Weights of a small image VAE.
Training: muon at rate 0.022, 5300 steps, batches of 128.
Rows from block 9 of the encoder of a small image VAE, named by matrix and row number. Rows with one number within an expert belong to one neuron, the router's apart. Each number is 128 + 24 x the weight over its row's rms, rounded and kept within 0 to 255. All counts start at 0. Numbers have three digits each. After the name is the row's rms in percent of the matrix's.
Before each expert's rows are labels from the 100 images, of 14976, where the router gives the expert most weight on average: "strongest on" is what is common among them. Only what is clearly more common there than usual is listed. The data: photos of plants, animals and fungi (iNaturalist).
# router: router (encoder.blocks.9.mlp.router.weight, 16x128, trained with AdamW), inputs 0-127
# up: expert up (encoder.blocks.9.mlp.up, 16x64x128), inputs 0-127
# down: expert down (encoder.blocks.9.mlp.down, 16x128x64, transposed), outputs 0-127

# expert 7
strongest on: class Aves; order Anseriformes; family: Anatidae; order: Charadriiformes
router.7 101:121148109102135096107156146136101090156108187110111107104120110140125159119105129112089118110135127154112110136123139085140156086109083114113089098121097159105148129099186113148127118137143115134130126140135145113123045132117189114090124103101117084136156153161120154116119097119117107126141164126142167126142125137129112109114179136132144133163094136087136149120120170157131106128104
up.11 115:147157140130112136147106116132108132106095066127137143121112155116115148120129107095176121102085085156143116135118124137138146140148130138088148120105158110134195170194114126140171157119159146138159135105096104127149121094127120122114165109107123103147135122086112106144092132184164138122104137118111116119159174090156116112133108185120140106096111159095155133118132129132155126122109
down.11 121:120128147138118158140142110170109096139115158133134137143123124162113101142153086131102101111123101139147115153090139128103158146122092143150137155121130130156146140127119124165153098115081129122170133079135125069143077095175092117113162090136116111145159123138121162179126156141124101123112108106087117107109116118145147160146123124137120129157137119104104180145148195112151129180138
up.12 083:121104136143123103155088089141182116143148092145147165147142118127103114134099151151151125125133163165129164178115089137151174134123120116167123129126128149128115150178103085153119138139103157143168065066106140084150131113119120093115113151111159126119169128139108095091123101134139130156098155107118147113087163102120133138119108125133131134166101140127100080131121110117132134131138
down.12 106:152093100132098101074133094112123144139148117111093145128103143114153152133159107123113150129136150127118144126157139153095111102104132110110117096140143131130128098148118099188113144094100161114089153169107183159151152153114132105132114136109108081150118151128128099139102143134142137101165119148120144169112182142100156194136121152124155135130118180139142120148081166141133095136140
up.13 095:159130097156102117127089124142121137093162135172114077127098090073091158098113136160067100161131144146139120134123127150105166127112142139102158112136124095120138142149108087135139154141087150141142119178173119142114119142142132093070123073082138140156181139124139127133100152137125148142091124152128100152116152130154142133123121127119136157149128174117118135150105115131125141099129
down.13 089:118152125141131164089124129114133144117147141130104148131160140169115125139150144156154116110111184137130086141116126149117120157132102155163139146090117118102157131117131120122065093117098116106123127148120170095130098128105158095162135162158127073106162098132134108056113124075120109111073139117121101124108137074132124143136117109148126098129119162114093135127065146128129129110131
up.14 076:091107111152157165126134116102147125137102110092123159138155110116097117129121127113140128116114105141106130111147138184148152137128145123097148119146128129127171149172085184151094145110125129124117136079144102114123136109124148082119155096104140153076147135135127142132134153137139103142061135106159131108107181127177120132176144175082107159141124089119134132127152121086130159103113
down.14 081:145179149119144122168157106157150135161129132112123103078129111113090175141104110135143140160098090130121133110153102110118072127126143142125163108140155156079103119117167139123155163101112137107143137185108112148104125177132143130112143119077128142150150083152111113112120165065130144130151151124158127111135105141128121141129147142067106133139100116129123146128129071118147146121126
up.15 101:114141115168124145124111098107120140106160112147157101145137115126113129115153100096143138127067141147142146121133129173129182149154132120110150137075146134144147074130162110109137167097136129126139057130131129080141125142098133118122108181156160136131122139099090130145100120155167108095124166101122133114127138157167101132127106152111149154171138171082116104107125147116088125116122
down.15 085:089152129105168118102104152110116135112142090102181157124113124148120152112142143167136145130126125115121120138096142100113164144116134177076089096128129163148128155117101152060090152156154158113203104161152111099130130118149139165113132148100147127125094136100117133134157133129141123139138127105124123165129146139130073123131132132169083124090106157112096143124106134096132140113142
up.16 113:141139136161139123142095123121137157148114162138124149094145140072153109159073116117158098129154168149127119107122103115105152166130123115112084103102114115108123136127098130096115118114144131163153126125141166128150134134097127111098127118118132118118162114115119140150127140180112131136121133158079100116103212161151130151116084191129100147140122138077086135149166132121117092151135
down.16 128:178134130122125117094153093116127149168120120171132123127071119160120101162137140104128132123132100108179114100140112122103076083164151121098117128144110125146134111129108120157153133090165078182144140117137165134119135141113122162129130097134127089149111121125137123124150137130120119125113139141096156127125144160167142109102147194143101092118180195141120145137132139114137136176131
up.17 097:128112118122178123109109121145123120127130108119119144113139108111158129130148142120177127109111136154097129130145147119146146130135137113126122176085121122069094112203096146089169110124120130098200146131131103102142123152117102151121103136127127130118134140114120140137112157173099148131132155142168086131123129114098153155130128158150135176147111129057172108134135104106080108106088
down.17 094:080121113123175151095100154113113138149124132144121149118150158154146146199122107095141121079135100149107131155140147083069134130113161129118123100142165109148124097133146140184133146102162095132124143118147111130117115143088151108141139094115123110161096146128129126150110136144145110155111088155160132139127150094129161087141147096147139076127130122144121103159150151091146108166152
up.18 089:106140113127119135113160118141146152163105129108194125122141088119135124137143161132142131156129165125097163103149142118154124098105117145180147142120142113156162134167078136081150115117106081132148143124142145099109076169107110122140121158097168099107104132161108124105114107157157109094123087128133141155127165103122149143138113175143138111114135146121070133128136082094091121141118
down.18 084:150072128111131142097121118153126101080115168152129107102131141094091151133131134165147167156147135117172151181142163111122189111108126119108153137094112134100163144154117104184156098123125146109113138161171176131148144145124172139146137100126134122159125152171151165146105111165129139147120128116113126075124156110105137147106154144130118140142167155142099101122122144126113105138125
up.19 085:151132115134139074108143134081150147128128151105119128103103065093048123139144104120186118136138135157120096129129131170121134129123131135111139167123153140157150129154086132105104125134105140096168120121105125135156118142104139100124137103163151127144133164145139086153088129136168117112116145133116103115155158109153106104137128185155150136085107151136149118119134164121147145099077
down.19 081:161097134135142094179120105116146129109125138148134118094117129126151163143100097144138145122114107173122110125102131137134108169113161089070124107099114114095141072107133110121075151134167166128119132129104173121101109145110082101152127119102097176129132148090080100144124170149149161111138122127110108118124111147127105072144104156126182124102129148115134135115102144141105141147128
up.20 095:154101100142138158127121097123107082102127119103086146108088102097158123085132134169140115139107140112136132172096102153173188138127111134148129129118125117139130127186104131140109142136145147133193147080138117104141123159140139138140130098130131133101117123143105116107128133130153122133150120099125121066149164152134135137158108148086129128151139085123136111114183124115199092110139
down.20 096:075156103145122114167105120131134136137178142099092142140154163107108136110110106138126154120112127098143119105138103121167113101134110107143162123108111129109112075113136103094122130190134042134165081146112110129127105118146163129151143175088150163129096154155157142145122123167140104089131142114143114143143092156128104101115139139125141132165138130141151125147119115118157164101139
up.21 095:157160143127128162135160129131124134094102078133116181142123095137138123129139129128148147146076145162166101120113104153116168099110106147142125106127149103121168152122118059125181140138105135118097151161152136100113126148099146071096090114120112152127152162108188138132126104150143125141117111096140128074096145117141131132148092129151121102141143163092131107097128109137156119118109
down.21 094:147117086114098124110093147144110118124143139135105158130113112122139133121100130158128135083151122107098149171089130118121215132133127152133098129136117130147148166157074127144135109119084174125178144151105136149133140130118101129119132113153094129123125133118132131166129135120143165191111129158094134114139119121106130177131165107100088116166138131161067148166119151164139124136114
up.22 105:132120117118145130107138098130122160106104140143142116138087101079103122133124102140125126137112084150118113123153137157150124132183133112111110153123114107105116144161138131101160105096161125161135120124139109128117132130117145093146143131126093109112162149099132107134074163137125150112117176126124109136094219095187111181151093182111114156111125182131135124135136123115142103164132
down.22 105:141121133141118130136120110106133063100105144125153096125108097126101160105109118137177120150125197102111136157124177097159131143083120133100115133150112148151132154130140124127104158134135168153141078130141146122133125142133142121102129188124137117140137126139134107132079153120147128144101132177181118085166136189079103136127127145161147138113121128132100123119107110126175108086134
up.23 108:146118120167141126106156131138109142110117125160144110146113093129105138103131124118212128114131139141143101148136133136177171151129140148124096134087132148085164129161100127082112099138092162147159129134127135156123085091064141099093160121125144121116180107110095146121137154136170140160066153130116113151144166130117127141137114144103112111108127117127116116134119111102169102116151
down.23 112:116150150146147118146135140142116118143160166109113098124129112110137156119129140105148102160146132132127126139108104089136111139138135109156141179151130179128093146137144116166105129127117096137199148182131116126137124159157131126120168084133127155111154159137147161101086130140148090122115115108108113114118102141126111131142045113148097146147145164121142142133097111124153094191176
up.24 067:135114116119117142083099127136162109124164065144088134137101116150129119130118151146190129117184150140127155147127163111152130123133161137084119116103158147164198133159105178133159094136101105143112128130143151121103141121118130108117167125138137104104141126107125117099099086149124129125093159122156114127091149097144162154122092131118135128133079145136108093081152145103132122137096
down.24 090:119103137132108146133154115094155138146149134174120155075105127127123129170149109138132144147152120102141117150115173165123110069143109139135133104133083135093136116125067111123154108110093126087125132143148143133117194109120192108137121131153117132150151117102129139131166148123098136152164174146116119173097169112129131155111112133155112121101143133110100096158106125118091090107102
up.25 096:124130119125115151078099145140125143087111128115127108116144118167147158121154164146160133092111183115150161169142099089171119105105137143143089160113124098139159073171111112123148107101124101121149143136121132149142146131088115135114103096144145136143132120112109133116059138153167110137145177124122127082130195124107092121124085128147117109163129120145154132155145158118131114121137
down.25 093:081138097148107076111089151119118147122153130116121128134114099120091118095106114147095158130098156103157140148173132142124133102136147123155152124126134136157147120159101094136140108120094115167136084129083136143090132126097128098139155077112145105113135135145108139133156073172093132055154142165124131169126121111152081088108125119099141153151123122100131136128123149128165108141115
up.26 116:135107098121168119121146098107151141073122093124085145142113125090116156102133140134139134132088167127095138129137112157101136157166132119113121129108144152114130151189102130109122128144122126083158143140115153107140123141160118085135094094165155138180130154111115181128138142135100146119120145107147138135135200132120141151134146132149098170134125133098146106070106099084094147144110
down.26 109:160161172146105158144146102128120118144101155140123176129129129192085116124125117100141106096150127146157142117136140152096092158124134097125137119126108144129117117116130144146126124135099161159072145189130155139127151131139118108135134157142131079120119166125103145143106122132140114193122118114157152160137116151166127176112142143132133104136162092123122197076105152140130164117123
up.27 120:144118129121144132146097121119131117107125155129155121122110108124114118142135097155201123103134140126127123143133136129138175185106155108149144158140116138120149088139068099116093119151119134132182144098125122161130120126069103150107151109093134133113144127147117097130096163160160144132109127149132132101128207123101102128122132194135115110143127141137134076094135108126123079157101
down.27 098:117118133113130144126146125146124136131087116168132134127105113166157135111153120163146107142098114160168106129117122158149115175097126104133129125113165177122158116104084108182155136104107099108117190114087156114123124117154105130129123170091120111143172075100169152094145131158108127130131090160108093151116127105158107126130090163132133121115099136139110098138124153109167102160125

# expert 10
strongest on: class Aves; order Anseriformes; family: Anatidae
router.10 104:127118141157134114127153141126114124149137122112138122092146114136176110088186116120110134086114081129124147142127142096123152167108152121124120119140183141155167133080147159103124111139179132124152099120137145112114134162073107103100166186160126122154128147139126150130141121132090092119143122128117079097082119160101115144118135101136101133133150127136143179089116086174140136133104
up.11 086:111111075138140111104115083132125107082120114113139092144120111115087099128137151168125136116161131147145121143118158110135148143147153130122120131127147122161164139137163087123141133128066156163152140147133124134120096123115115131118116131088114163137174153098100143146093162150086123154105125112108145172119166123135139116141078164120161122084144132188129091125160130155162085110099
down.11 100:164105131118112109086090150108112097169067105118127152124105137079103120164119153117131130160128114106154150106115103093140133095169124139111104145114167152127161131095116089086094144116130150127167106141161188121112170134135154119146179173151144108098153135124122115116133149116147111167150164151115104151126141091129108136120144123137073134128158165133121118119140120113141115129156
up.12 093:179076114120090107112140127152155120133125125109134153106108124122103126118101124159082144110118153109153141137143134110114188123105153103150141140113118133103135150170190129107110118120106126112173137148118101104112126079154162158107111100115123129117155145100146099129141085146139132062135155096127117134103202145172155124127140121146118128179129152146129113094123102133144123097142
down.12 107:160173151114157129118120092122118129123125164167113128118136165141102107122107119141143145164129134109189123127122100184092134090144162130054164147151130110119126124115151141143112129113079126159158105194097153127157107116147148132120118117174145124131122123141149160163141146130148114137125130113157178149100166135133146107117122167141166119114159104157113144116139155137143172141115
up.13 103:155113130113131120106126104111066157107112177149131150089113118123148148131109098179150130131098114097175135139107116117138165103084144133162155162120115132124113118172160100121106209139132095101160116162137092104156116149101097111082122101129141157118153114125133123116091106144134142113120142136126110118149150137157111129140104166118148163130158128155120080120123103098156119131160
down.13 105:105114107109100139103155128108161136128137131127182129125131116130130123116130123121157148120131158125110144087120121157133117139106110099158116173155135160111116118099114124096114151162102130109129115120118104066103101108141147062114189146111126131160171121092118113080126160144128134168165128136104084122143112203094101080138152115115116114134143133128169134131125097119147125170159
up.14 096:112132138106084118128099122102158123109098124128137096147092131133139145170144115098114141149109143122156118132118139138142124124139139124164096158111125154129150136192105101145130115123070084138131111136138170148113138129096092057118106148137135122096179135114145126146143158097152101147160168099088129107117187121197161109122119171119142152143153131110142116103153121148110127107122
down.14 105:129133132128159124160150099119135125151091138146161146081113118190121131148126128100137136089109115131120071168100133116115137096162105082126151149116137123132136095166171120179144097105124147106162101154123115119128133132140137116109093109137102095144122130154133114128110149127138123094083105105142162110099179104102154139135122157127120099149148154134131146086117168133177106190119
up.15 105:134148113150111144152093126116164137118110135148088123103133100098056175110122137124143134148159151095108148154108137121148132092117125126138161122109164128133125097166094131135134118107080148110172137120106141121145181131127099118113101109105174130138136124112137114137098186106166132129106130131091145154108183143151112112137105153170097136156140128115126097120148137057162120148146
down.15 106:112131119103105124141110169153085117117134104107115155129147167122118144161122095135061119134158103143158154146099143164147147141132123141113104071160150097148124182137174121156117132085133136163154145152131186139149109101124129114098118153122127106128095139116082134104122094092141135109104137143084147130128121111129128129120143090151133182122147124115187113141149135130070136127123
up.16 109:115100162152122157097159089108084138138125137142179193127134135128113148128129126105155146152130157096175134135106133123154144116103127131102116093126101105106178132193100132122130153120178107123115114149075153120118133162099132097100122073119131140162140152182137126109118092159112136084115105104158139152149169148136103150097115124113117131113137102118131121140118100120118151102135
down.16 107:137106127118121131145130167149144094156110148166131136096110128151072135140116146149104135086156149134110123132098139139120144099173122113131129131126129149100109141141155178130119143113116096094119079047162101147141104139101175083110142087108153130123148098142104144160149103104153118114145160116162169119136108122084151127137140097091121142137178130134119150139132129108099089135157
up.17 102:141106144156140171129111147145121120125063144124123135134136136097157106084160095149149101098156141121153159164123113139107178119148141161091117129104146145117158123160116105126119161121156100114097149093125127135144110148142123170082119119113162132157132135114120095094128114145146143113025166140139148145101110124153109146125116132119129128102134147146100091115110151175151140115097
down.17 093:165142112128138162132156167144133114105120120116095135160185117120122159100131160151135170107103131123113162163113144126122149101115125141108106133168110102146137098157147122107123146150142180101150085169131118133117142121160131199105177116178144131174106118167157114164145155100139145107134139139123136129112117120110095100144087102143140133131152089107129124166119098142110108083129
up.18 110:122148137140133166121101140109159169092102112094077160155131129139122202127115129140179131133143119125140111142124141128093112130136130162088105161154108134156154123144137103123109125121126106151166103106124169113143084101104164113106129106117137098164155161105139123124116126141151145102098152121088204101136143089120133094112122140141142096114140100127133114112140159153077114133086
down.18 107:147156158144140140127133147116121103157137155098104133121130144120111137098109100133132178129137136104174121170165162118125132089092123135081100137137116166182134122124145110181111125152088150132147096117174127156142152101147139092123152143110134077145121150143107144131097143177137112134130155094167135106081124132114094150136143143130149163166112145135171092121087121144151118161155
up.19 118:134105111147121127115104119122149132137203117141149150153119153135100150146141115112088128138158150103135120095143157152113118098147118116107141121167107117108171143153162141144135094151082093132113132147136135083112123086077156142082141133167116114120114121123117127137126105164143101175093178143124148156153148134131114114124123171171110095137112124119103066119123126107126178142086
down.19 111:133137167146089108110167095128130142133146075128134126131132098120144082142175114111131123129141158108118155141150146145159144120080136121104131111129148146151132118114094152136168181118146144077141090133109119134163160129128118122110129121169094113118113147138200189145105099068132144107169124123160160163104104153113141121124110130092127142142098146158143114114123101131148144105116
up.20 092:140154113134125126144098118126147117134124125102134108130136106096080134128109113151172133111122119148148096142148133144136155123117129131131183141146122159183131130138130106120115150123093111117159085136128126174090121132056076134116090109109085143128144132121117168134135172148118140115117153134089143154085214105110112140127099134112150098149117183150136100132127122105161120168139
down.20 113:144119121154130117186099116138142107125119143122085112115106151159129141156150127067126098153118121157167131107104128116108097142095152134109137146116144140145132122090121165161126137115158147172100163117116139153113109086135115176097123147165097130090135160140165147135145146158154121134148125104155131134134172159108182161157087085168136111115122128114154088120103115162137162106132
up.21 137:119139120128154148136126137128126147124108100104122091155104139138109134123127138132139101147111124163111103132134122091137193154119133140145136135118110108121209131171137114071145133145122089113179123111129151059127146124123114145090086122132131123135163164175158178113144151126146115131126093082148128127115204122123138127140121089126117125140131131139097081115104129092124129100154
down.21 127:141148131103160138125133094143124126113118146139095149123132172156156124102132132104133158145151105155068125116097090098136093146143115120150102157110122131147091110114149130107142105143169121102127139071143119101124114146128117128100160067148145143100110133132135163184107137115109106085147158100094135098127075095104105081136120131102062119130137089117099137148134126129151158118118
up.22 084:142153149092109101115086134131134155131120135151151118134132142120086130100128141099167131114114094132120131098124116122196181177131129156169095181123126109122137085155141132163130148100127118137177113129125134154159072136112159115137142103134133156115043112113145098102114101098138127145131129109116141117113116128188164131110093138143155091147139147138119119136133145121129107109100
down.22 093:122096123123131141175104110118127165127132132146107140086109161157112135159156130156158122125155136111173074159145150121147121105077125135096141094196099153141153126092150145154138125136105138180143114164122142135129097113115127125116189151136129091150094134142144167157124168150122131145139135168122127143144135098148109136154111100168143113160134176112166107129102105162130129117118
up.23 109:129160145124123148136088130088140079090159143108144085110117141133109141171168145119124124132144125125108124105116133135131160118105095158139084163127118114159123108154077142154190132116140115108133158181137118129099098106114114121102117121135140122111164149116158163107081116066142141124143126123142143133101188169184131101143097147153131109134128106142153082106120148123106126129115
down.23 114:133114152139109158129096119125145068134165090137134180114148136132116078124100135121100140115119073140089136146131146157133108137145127114089112153156142100102104141101153077149144155084102118161147160150102115085125137116170114123109122115134115104161118097122137130101112163126137119202146129127132126100150144131106111132133080131142117126139180172151157132096157109132146149139157
up.24 100:134117106132106113115115142092124135145148107135128103133135109144129174150127159118117197144162145123139092128125140152129147111087109110119126147120133138128128114152103121130209098141177094124152193128118142129127085146128138060110127092131155110150207156132128093116119150109121118156133117092120126091148159119133109151129079120156134125110119096141137159097126130122141123087135
down.24 095:132137143150115161099118097136116102145178117126111139178110118124129128103127091140140134153103111129164127139135133156124143119121136121150127156160118107123123163131109141089150101150073097146130083124174179100135117110092154072154101124138160164157137105147158158159131148164139112136100127130135129065123151121129150094140139128156152125133159177161099075130152147136143131176126
up.25 111:128091118145119126115101142115118167111168121160132137117104103125119120146119135135151099134153172080119127101131076141117145094143137137135142175145170109156111116172175094119155165114140115166128091111171135115164134105083122092080136132127127135143128124118097118122138144125160137137102162137108137136075135095146121102141169188164084115150121138142087101110135145141128137122086
down.25 111:142148194137089134137139146141143148141187093111112112108132123114122123092112114155110128156126140131151117144126111119143194125123128141155119173141117145110165123169119106112135124172121113110100114121140112133139118127127123100125165197104126112146156144120141126106136105107173099089129146133153115116132068135150139132120126156110106170150110215151103111131136165142146112089135
up.26 102:134108125109145153140117119127151130122144115104122143150146178102105126114093115144126136156129154150138097152107159154178147156122104153146120130141120123137129128150120095112106117126131109138195102186104111116152090139118155143134130139082128107127118120105140172116152081143143170083120135126134126095141170100166115124078090163131123109147101118122183093133076090074117126141125
down.26 096:149113142128116153110095117123124140155146124099148108123153099158141120118145138139164136155082128135105125080134128152126072151097130112106142109142118126117134051128123161142141139155183089092128095165105180123110105137135145141089157135137132127117108146164151166133111121163155137168132129094121113135110132165116193152131145089151155097129140153163101119121153114120168120102141
up.27 106:145129092100146143128111135139138131158161122145144122118161109140136164130097138088178135113096147120119148103138107110133132095158125156152129138132093094101193127118149145089106116113090128109160143133157145090132089118130108119139148124143119096126165139121121138114121139153126111168134159114119107134121136101176084176131106209091136128094138076160138116081137106093145121138137
down.27 125:129117135172142164116126144101147120123120143122100077106138095139106138108120127106142144169075115116146160070152097135116088100185150102112103101114111132132168129142137140132123138091148147138146083095099095140132106176107109150100149153154112129116102085154129105141105130113111128096101125117151122185104174101098124086131114120127164143145156117110166132122122137120120100124095

# expert 3
strongest on: phylum Chordata; class Aves; order Anseriformes; family: Anatidae
router.3 093:130138111156140115125180145127175119094123108114115163113121115137201167126168154095116166114135139107127144131131122123145101105110151121070107109109090106091114134115135119120119134146166123110118124114119157133140150118094146134104130134142135163134207166202130085133143143105175147114120151134132132098155129134139119100115097147140120133125124095129111115145123164147169155135168
up.11 088:136069084085136146143137133098131092133109098135128145124162158083145153062137150131175159127166139148114142106100095145151122124101144132186120089131126125130200122172114141167143131128067118124164129130089132105092135162097098103123141110123133132114127130095135135120132159143118134101107145153103144130139116141149171140127137135120161111144122119145108164109107128116125144117092
down.11 085:130100118131104136143128114166111103179117095123182161124171129155151119149135139133128105108153113095087151111175136146112125126093101187111092108129091132148131134164121146154109123155094118123099129122148144127123130125143142132120134165091131118140149157117125120072146117153169145076105149143124161134153108159107113143135122145126123128105080147172129130082115150104093072090116
up.12 094:151098131173169164155147072136085117142111131143114150135126138132124110161147125099132138155104137171115118129154139103154120113106135125153123163119122114161187119169078156066122160137142134127129137132110141125124099129101155074133149122171149094116130122105088149101129098177169111093108142091102139146096149145147107139134123149123140133132108149106119125081112123082124131130096
down.12 099:107103127151105115177125110108096133115131103167092138122168113123135141096106141117107148122100135102138133154138129131129140142136120104127112105134117097132176124167120118127108124095150124144049169121116106133135117136107114081114081190142134124119100119130137116156195170117122122102157109117134105150145097157149136173117123093113095162135145173160093104130109170133124134151098
up.13 098:129150131104142155122104138135121129148130147109140158122126116114133137143104172150120112140144158140124120139141064095153164105134155108117110150156109135137156094138114057150098132119144113098160129153131150101162091110092144105106091125098105130101147152079117103086173135190149103151103149108135131118153184114124157141124123142131143110084120152123121124108168115182145106112110
down.13 097:140149111122122153175138208120123140107133095114096095142103147125094129105155142120127137154152130099152129141093111129092149110147097146150153107099168124122143125144121157160120119098091155074161182095129104132110143111100179144156133115116117130111120173144157189128118164138130124122174113130150125090135083144109162123137141139149129123142133121105081123149135132152121108160152
up.14 099:137171152131115107121137091112140132114108115148170153126131127143119096131096134131139092105119152142123145121130111162122133107126135136152114139134112141110164112145105091126115163125095140132131138103124115103139141085147118073108112138112159144139180131105159156123136169158142106120094153138110115154101238093133128126131070155145114106175101133095123146106101161147120165110103
down.14 087:106109139161133114111114140133099149116123148139125136121131141092125106112132176158109130131133111179119127141159143097134150105083089128125134102129129123120122128090103096204116172102122141088153125094126138098095127129155129109130126173126170104118147107089119105097079133100091137121107133188132090109146144124156088095112112112087131123151116069169133109141117102112139114147120
up.15 119:116128164126139135119101127121126122121133158171157115122107146104120156117131101131178131141095143138137155119154124163108216130148106145068130130131086128147130107121141099124128137152095111133112155122124125132133123129097101047131159150127175097119134115074114146097105149192172153138089156099142134131103161093148107112108131134102122135152116123143118123091136115141114146143134
down.15 116:135151101124121121134174124130119102147157133153083135139158162128120152135113142108097142068126107119158108169124101104104116130069130106151134121149139126145122110160126130153122103137139127137106096147143138123154099117127169074071119112170144142135140142141103128177125107136098086079146135125118120095128112149136139164124133145123143177135178112094114191099116157105117085140129
up.16 116:122154104121110097142089135118126106116132097153121080134109164090112140116147133099183125130155128141150127155099128132180144114135144113156175121131124124134164155141085107129109145127127140145149089112172120114119103079123124088136081102131097127105175133101153099135109155110138139108109134155133111173102214180143115112150132173114116149154104124135123121104138133110115119148120
down.16 100:150153116136117112119104098148104120131100107108160113130130128169132150087165173147108098154119127126144103143171123147132138139117116145189105153141143129168136120151123114129089140193124133150091160112079152117144155109128113081179150111140135112125176126126123140107117136092165122127076106140105129132131147189132143119139137117103130172120091161127118136143171174144118137097125
up.17 095:087106177138144119110135154143137100119126130115152123126108143104103141097108087148046160134125144123124115107117118143112149154158121129171140100090134087102141121178091176096106148130147111144135147127164169096118157110110121116113111125125147149131078135103135131116144148145201134133109108161106129110128166115185136144125110134135124126135128146119167122108174108115096127108102
down.17 108:103170102125089152146109081141143142117155074155133114151143127177132114106098111172142118139143135092149138160145161161125137108133128129142132095117118104113107144133163107174118135150133109170091149102123114118146132135153112142084150107103118118122141124157134178157110082087115127158098081162120123100127159149136150132131119130161144115122147197120137115130126109083168142160107
up.18 091:137112117158139120135107108140105118169118136140091101133091117093091107125125136147098120101122152160142122142118131147155146107117190140147122145115127080110111125165133171101146139160109139112089147140160124098144124108099118078121095103120119128163103147116142143104116119167175134149110128119173127153114184160150152095139120187142157108163120127128114105071133159134106124128079
down.18 088:125071115163137095136122111123107116115131134116139142157117163147112109128137136143128130139166139130177111105168126134108176139114143140150107148144149112081162141096081095147109146141090194119131175133144095092165149125130123099157116161109169174099115116127125103122079101161107123156114104108161126143112135124110149125157124133152154117140141164174112108155124126176132145100132
up.19 096:116156166056139107148082076135110088134112142154128138111140123069110127126156123137176140113141122172129114120154102145166168154154162149115097156178142094149117140140137123156105152120118120114117161102118116106130136129073099106091109117148134142117108163120113137120113145153116118124124163121151083113092128138188122141155076161103145111152115145136127127125139121101127142133136
down.19 095:154172119092117124114122122098127100116138109129128135145164148149165137132145177166109139121103109137122107144153151146142154129135138134150115118100131131143120171104156143098149157175134127153050130149224129167108116125153098161149136125164114160143132112092154159142121154106081127123162106115129127121115111152113126164110102143150128137105096112122115129093136121094124141104168
up.20 128:129092102131127139134101115108123098119111093143126158117156149136145089119101133095127131081170156132125153128095123074156154116124114157137084117088125111132151177181123148148123135148121124135123130146176101160098140158117075139133121152114083099145186146072096119124154101133147127138125163122128146155160137131131108137103116144122134140181095121091117159099114146125164141146116
down.20 105:166137120144128090138122109136155121113108094137139125135122120093114113155119163128094081127123109132163143110108123170134150131126175148130169142156141132099110133143092141131150191110115176130087088191105125101129178105133106084113137123133096147094150092129098151176129122104111118137122123173138146125158169147120140136114121153099144090130141174147160141141134113129151173135129
up.21 113:117117107136138127123108118115130147100129129186113134117128145080143127141073146129169137137123152137111120122114137119135201109133142107121148102109126108162171134199053124131141139126111097117151123128164153111135127097124141141137123120113139121147133108096153106089085160141142127127121134131086188106146132146166121143112087159146138132112093101145096174106152129088135143128092
down.21 115:132111126120155154157144139129124120153104151134112060104121155115136152113105154146147143142120134133107094124144120133135165106172172134133140133109077147120103081140159122085126119162133123154080071113100106126155104163139120146150120069153099141101130150141183135153134127115149115099131133111090172141127156142150152077121147108125113092120126170121090142153118131159144106103136
up.22 089:138134126146126119147112150121097091125096141175098143145099108114139116142096127092176142120136139130108105140133081140134190131131101158127099125120169136122189156138099128140100170115134081145148131095141140103139127134130117108118148145122131155103091169182111075098163138153149123142137129127137114092118184119157131116112083115105128134129118107106153155136121131063157153116133
down.22 099:156125129108109135132153120153151128107110157102111114096120095104104156120133132148131105148137144108097100137157092109096146112098128123133106128174133184118117125112142150141125118106130163091092165145096164114072141154138149097119136125144093102126184131136080108138147122118132149097121127155115155082127117184110143138118150180166106107108119121103111178126133138149084156170105
up.23 111:119111132163127131127103107135134164125106090138170147107122117154111143135139117157109137140092148155102126122134108136140137139163106105162153156084121134114144108159157115094123125125127068132147139111135137106134086153118160081104110135150140127106186150122121140111129152115162092091090137157131124132064203143152114110126103158161109158137162117130153068099152126100133131126117
down.23 086:152116094121097154161149135171151131137114180105096141128104127140141163154089138139139127130156108130172104147080108106126085093094121137120132107155105132158113118135162134138088106114098090130179100111129073115158139103159147135061155076150161105144137139132128120147140146139150112134143149118095134155086173134108137116127128119145165135121141100109108137132169125092145122123135
up.24 094:140122147139112117137152154112131137147138150135128130095084090130095128097122136097132081167109180145118162143151155128137151120126108125152093132148129145095140105165104121083187132137134133119136129098100153136162091146123147097120086099090169089123123154120113158105128176124119122120112137141134102135099196120129144154137144143102127140147124160120152128086157069147156130102090
down.24 088:087105136120119147130112148142118085090103162129091148175154142146137110131092164121100105112123127116130105194144104146110149151117137144080076148129123127141192097184140123156161133147118134073124126170149138143150126103127133078123109137124146144108128082181165131139109127137138106127137111083141112125136124119153156133127137129121093157151139161103118130146110172113121113130150
up.25 118:118091143126147109114116132141136121140119089150094146126126128115142095128135110138149076108114153143163132136127156103204194116143123131129154065133144154125169148161145057141084113132109099155162075118139124111128126158124085074122095127104128106107112126114132111116152126138134142106105124123130125124149148157137134142133135182121123128145133115128127112134095145194147158135114
down.25 103:167120133152094093144133136143141126116162134147079101142108123151111145114113123170126144121135147137099155135150193150096104158141122133141149126155112139114117165100136129094153120160102150145111149100146111136148114121117054169153145133131088152137147138136193151154121147085163127178111159124149163120091074150124106136095128143152112146109125105138139088132124154130096150118127
up.26 097:108098114145121152097162105138090118127164136151158096134131125165137147109113123127142119119117165103086119129155115125119212145141122123081086140068102122129133156170127113147114130116100145130182134084161155099130098118143111063107120150150128095127137126131122117124106153148150146148108135099111115117120140124179173170115154122155156143103127142140132136092130129127148088107121
down.26 100:124108129150131149159141124094144133108122129137123097107126124120131100103127116140135141110136109127168103105095148128147117066112135126116094128112195120103126122124093074158137122117123150111102132121149123184137135176135136118169059068136132144142111124151117130090137151148134115149154156114126148135155128100148104138090143165156133101101180129152131100175085116138130107177105
up.27 092:146139151159098143126097095143130148108140102139101150104139127103174137111121138139157132106122158075111140135094154120133141162102136136080148162112123125083143169195094137095125140125136088151085122140129109139118095169136143104137122116092175102140093135128150076105163142163160146118074126101126115151113128111160132092148090159129138163128134140155141119095130126113132114132107
down.27 091:170165143138127135135151157088113144163182127109114117142118148091134144114142137113143131102134089115153104134120157136151156074116154139143132162141162120081143135133124121106116104122123098056172092142092141122139130100113131115143097153123124140104136099127118130165150126139117139121123144114128155110127109132125096144144120134033137096167120125160158115173133125174170112132101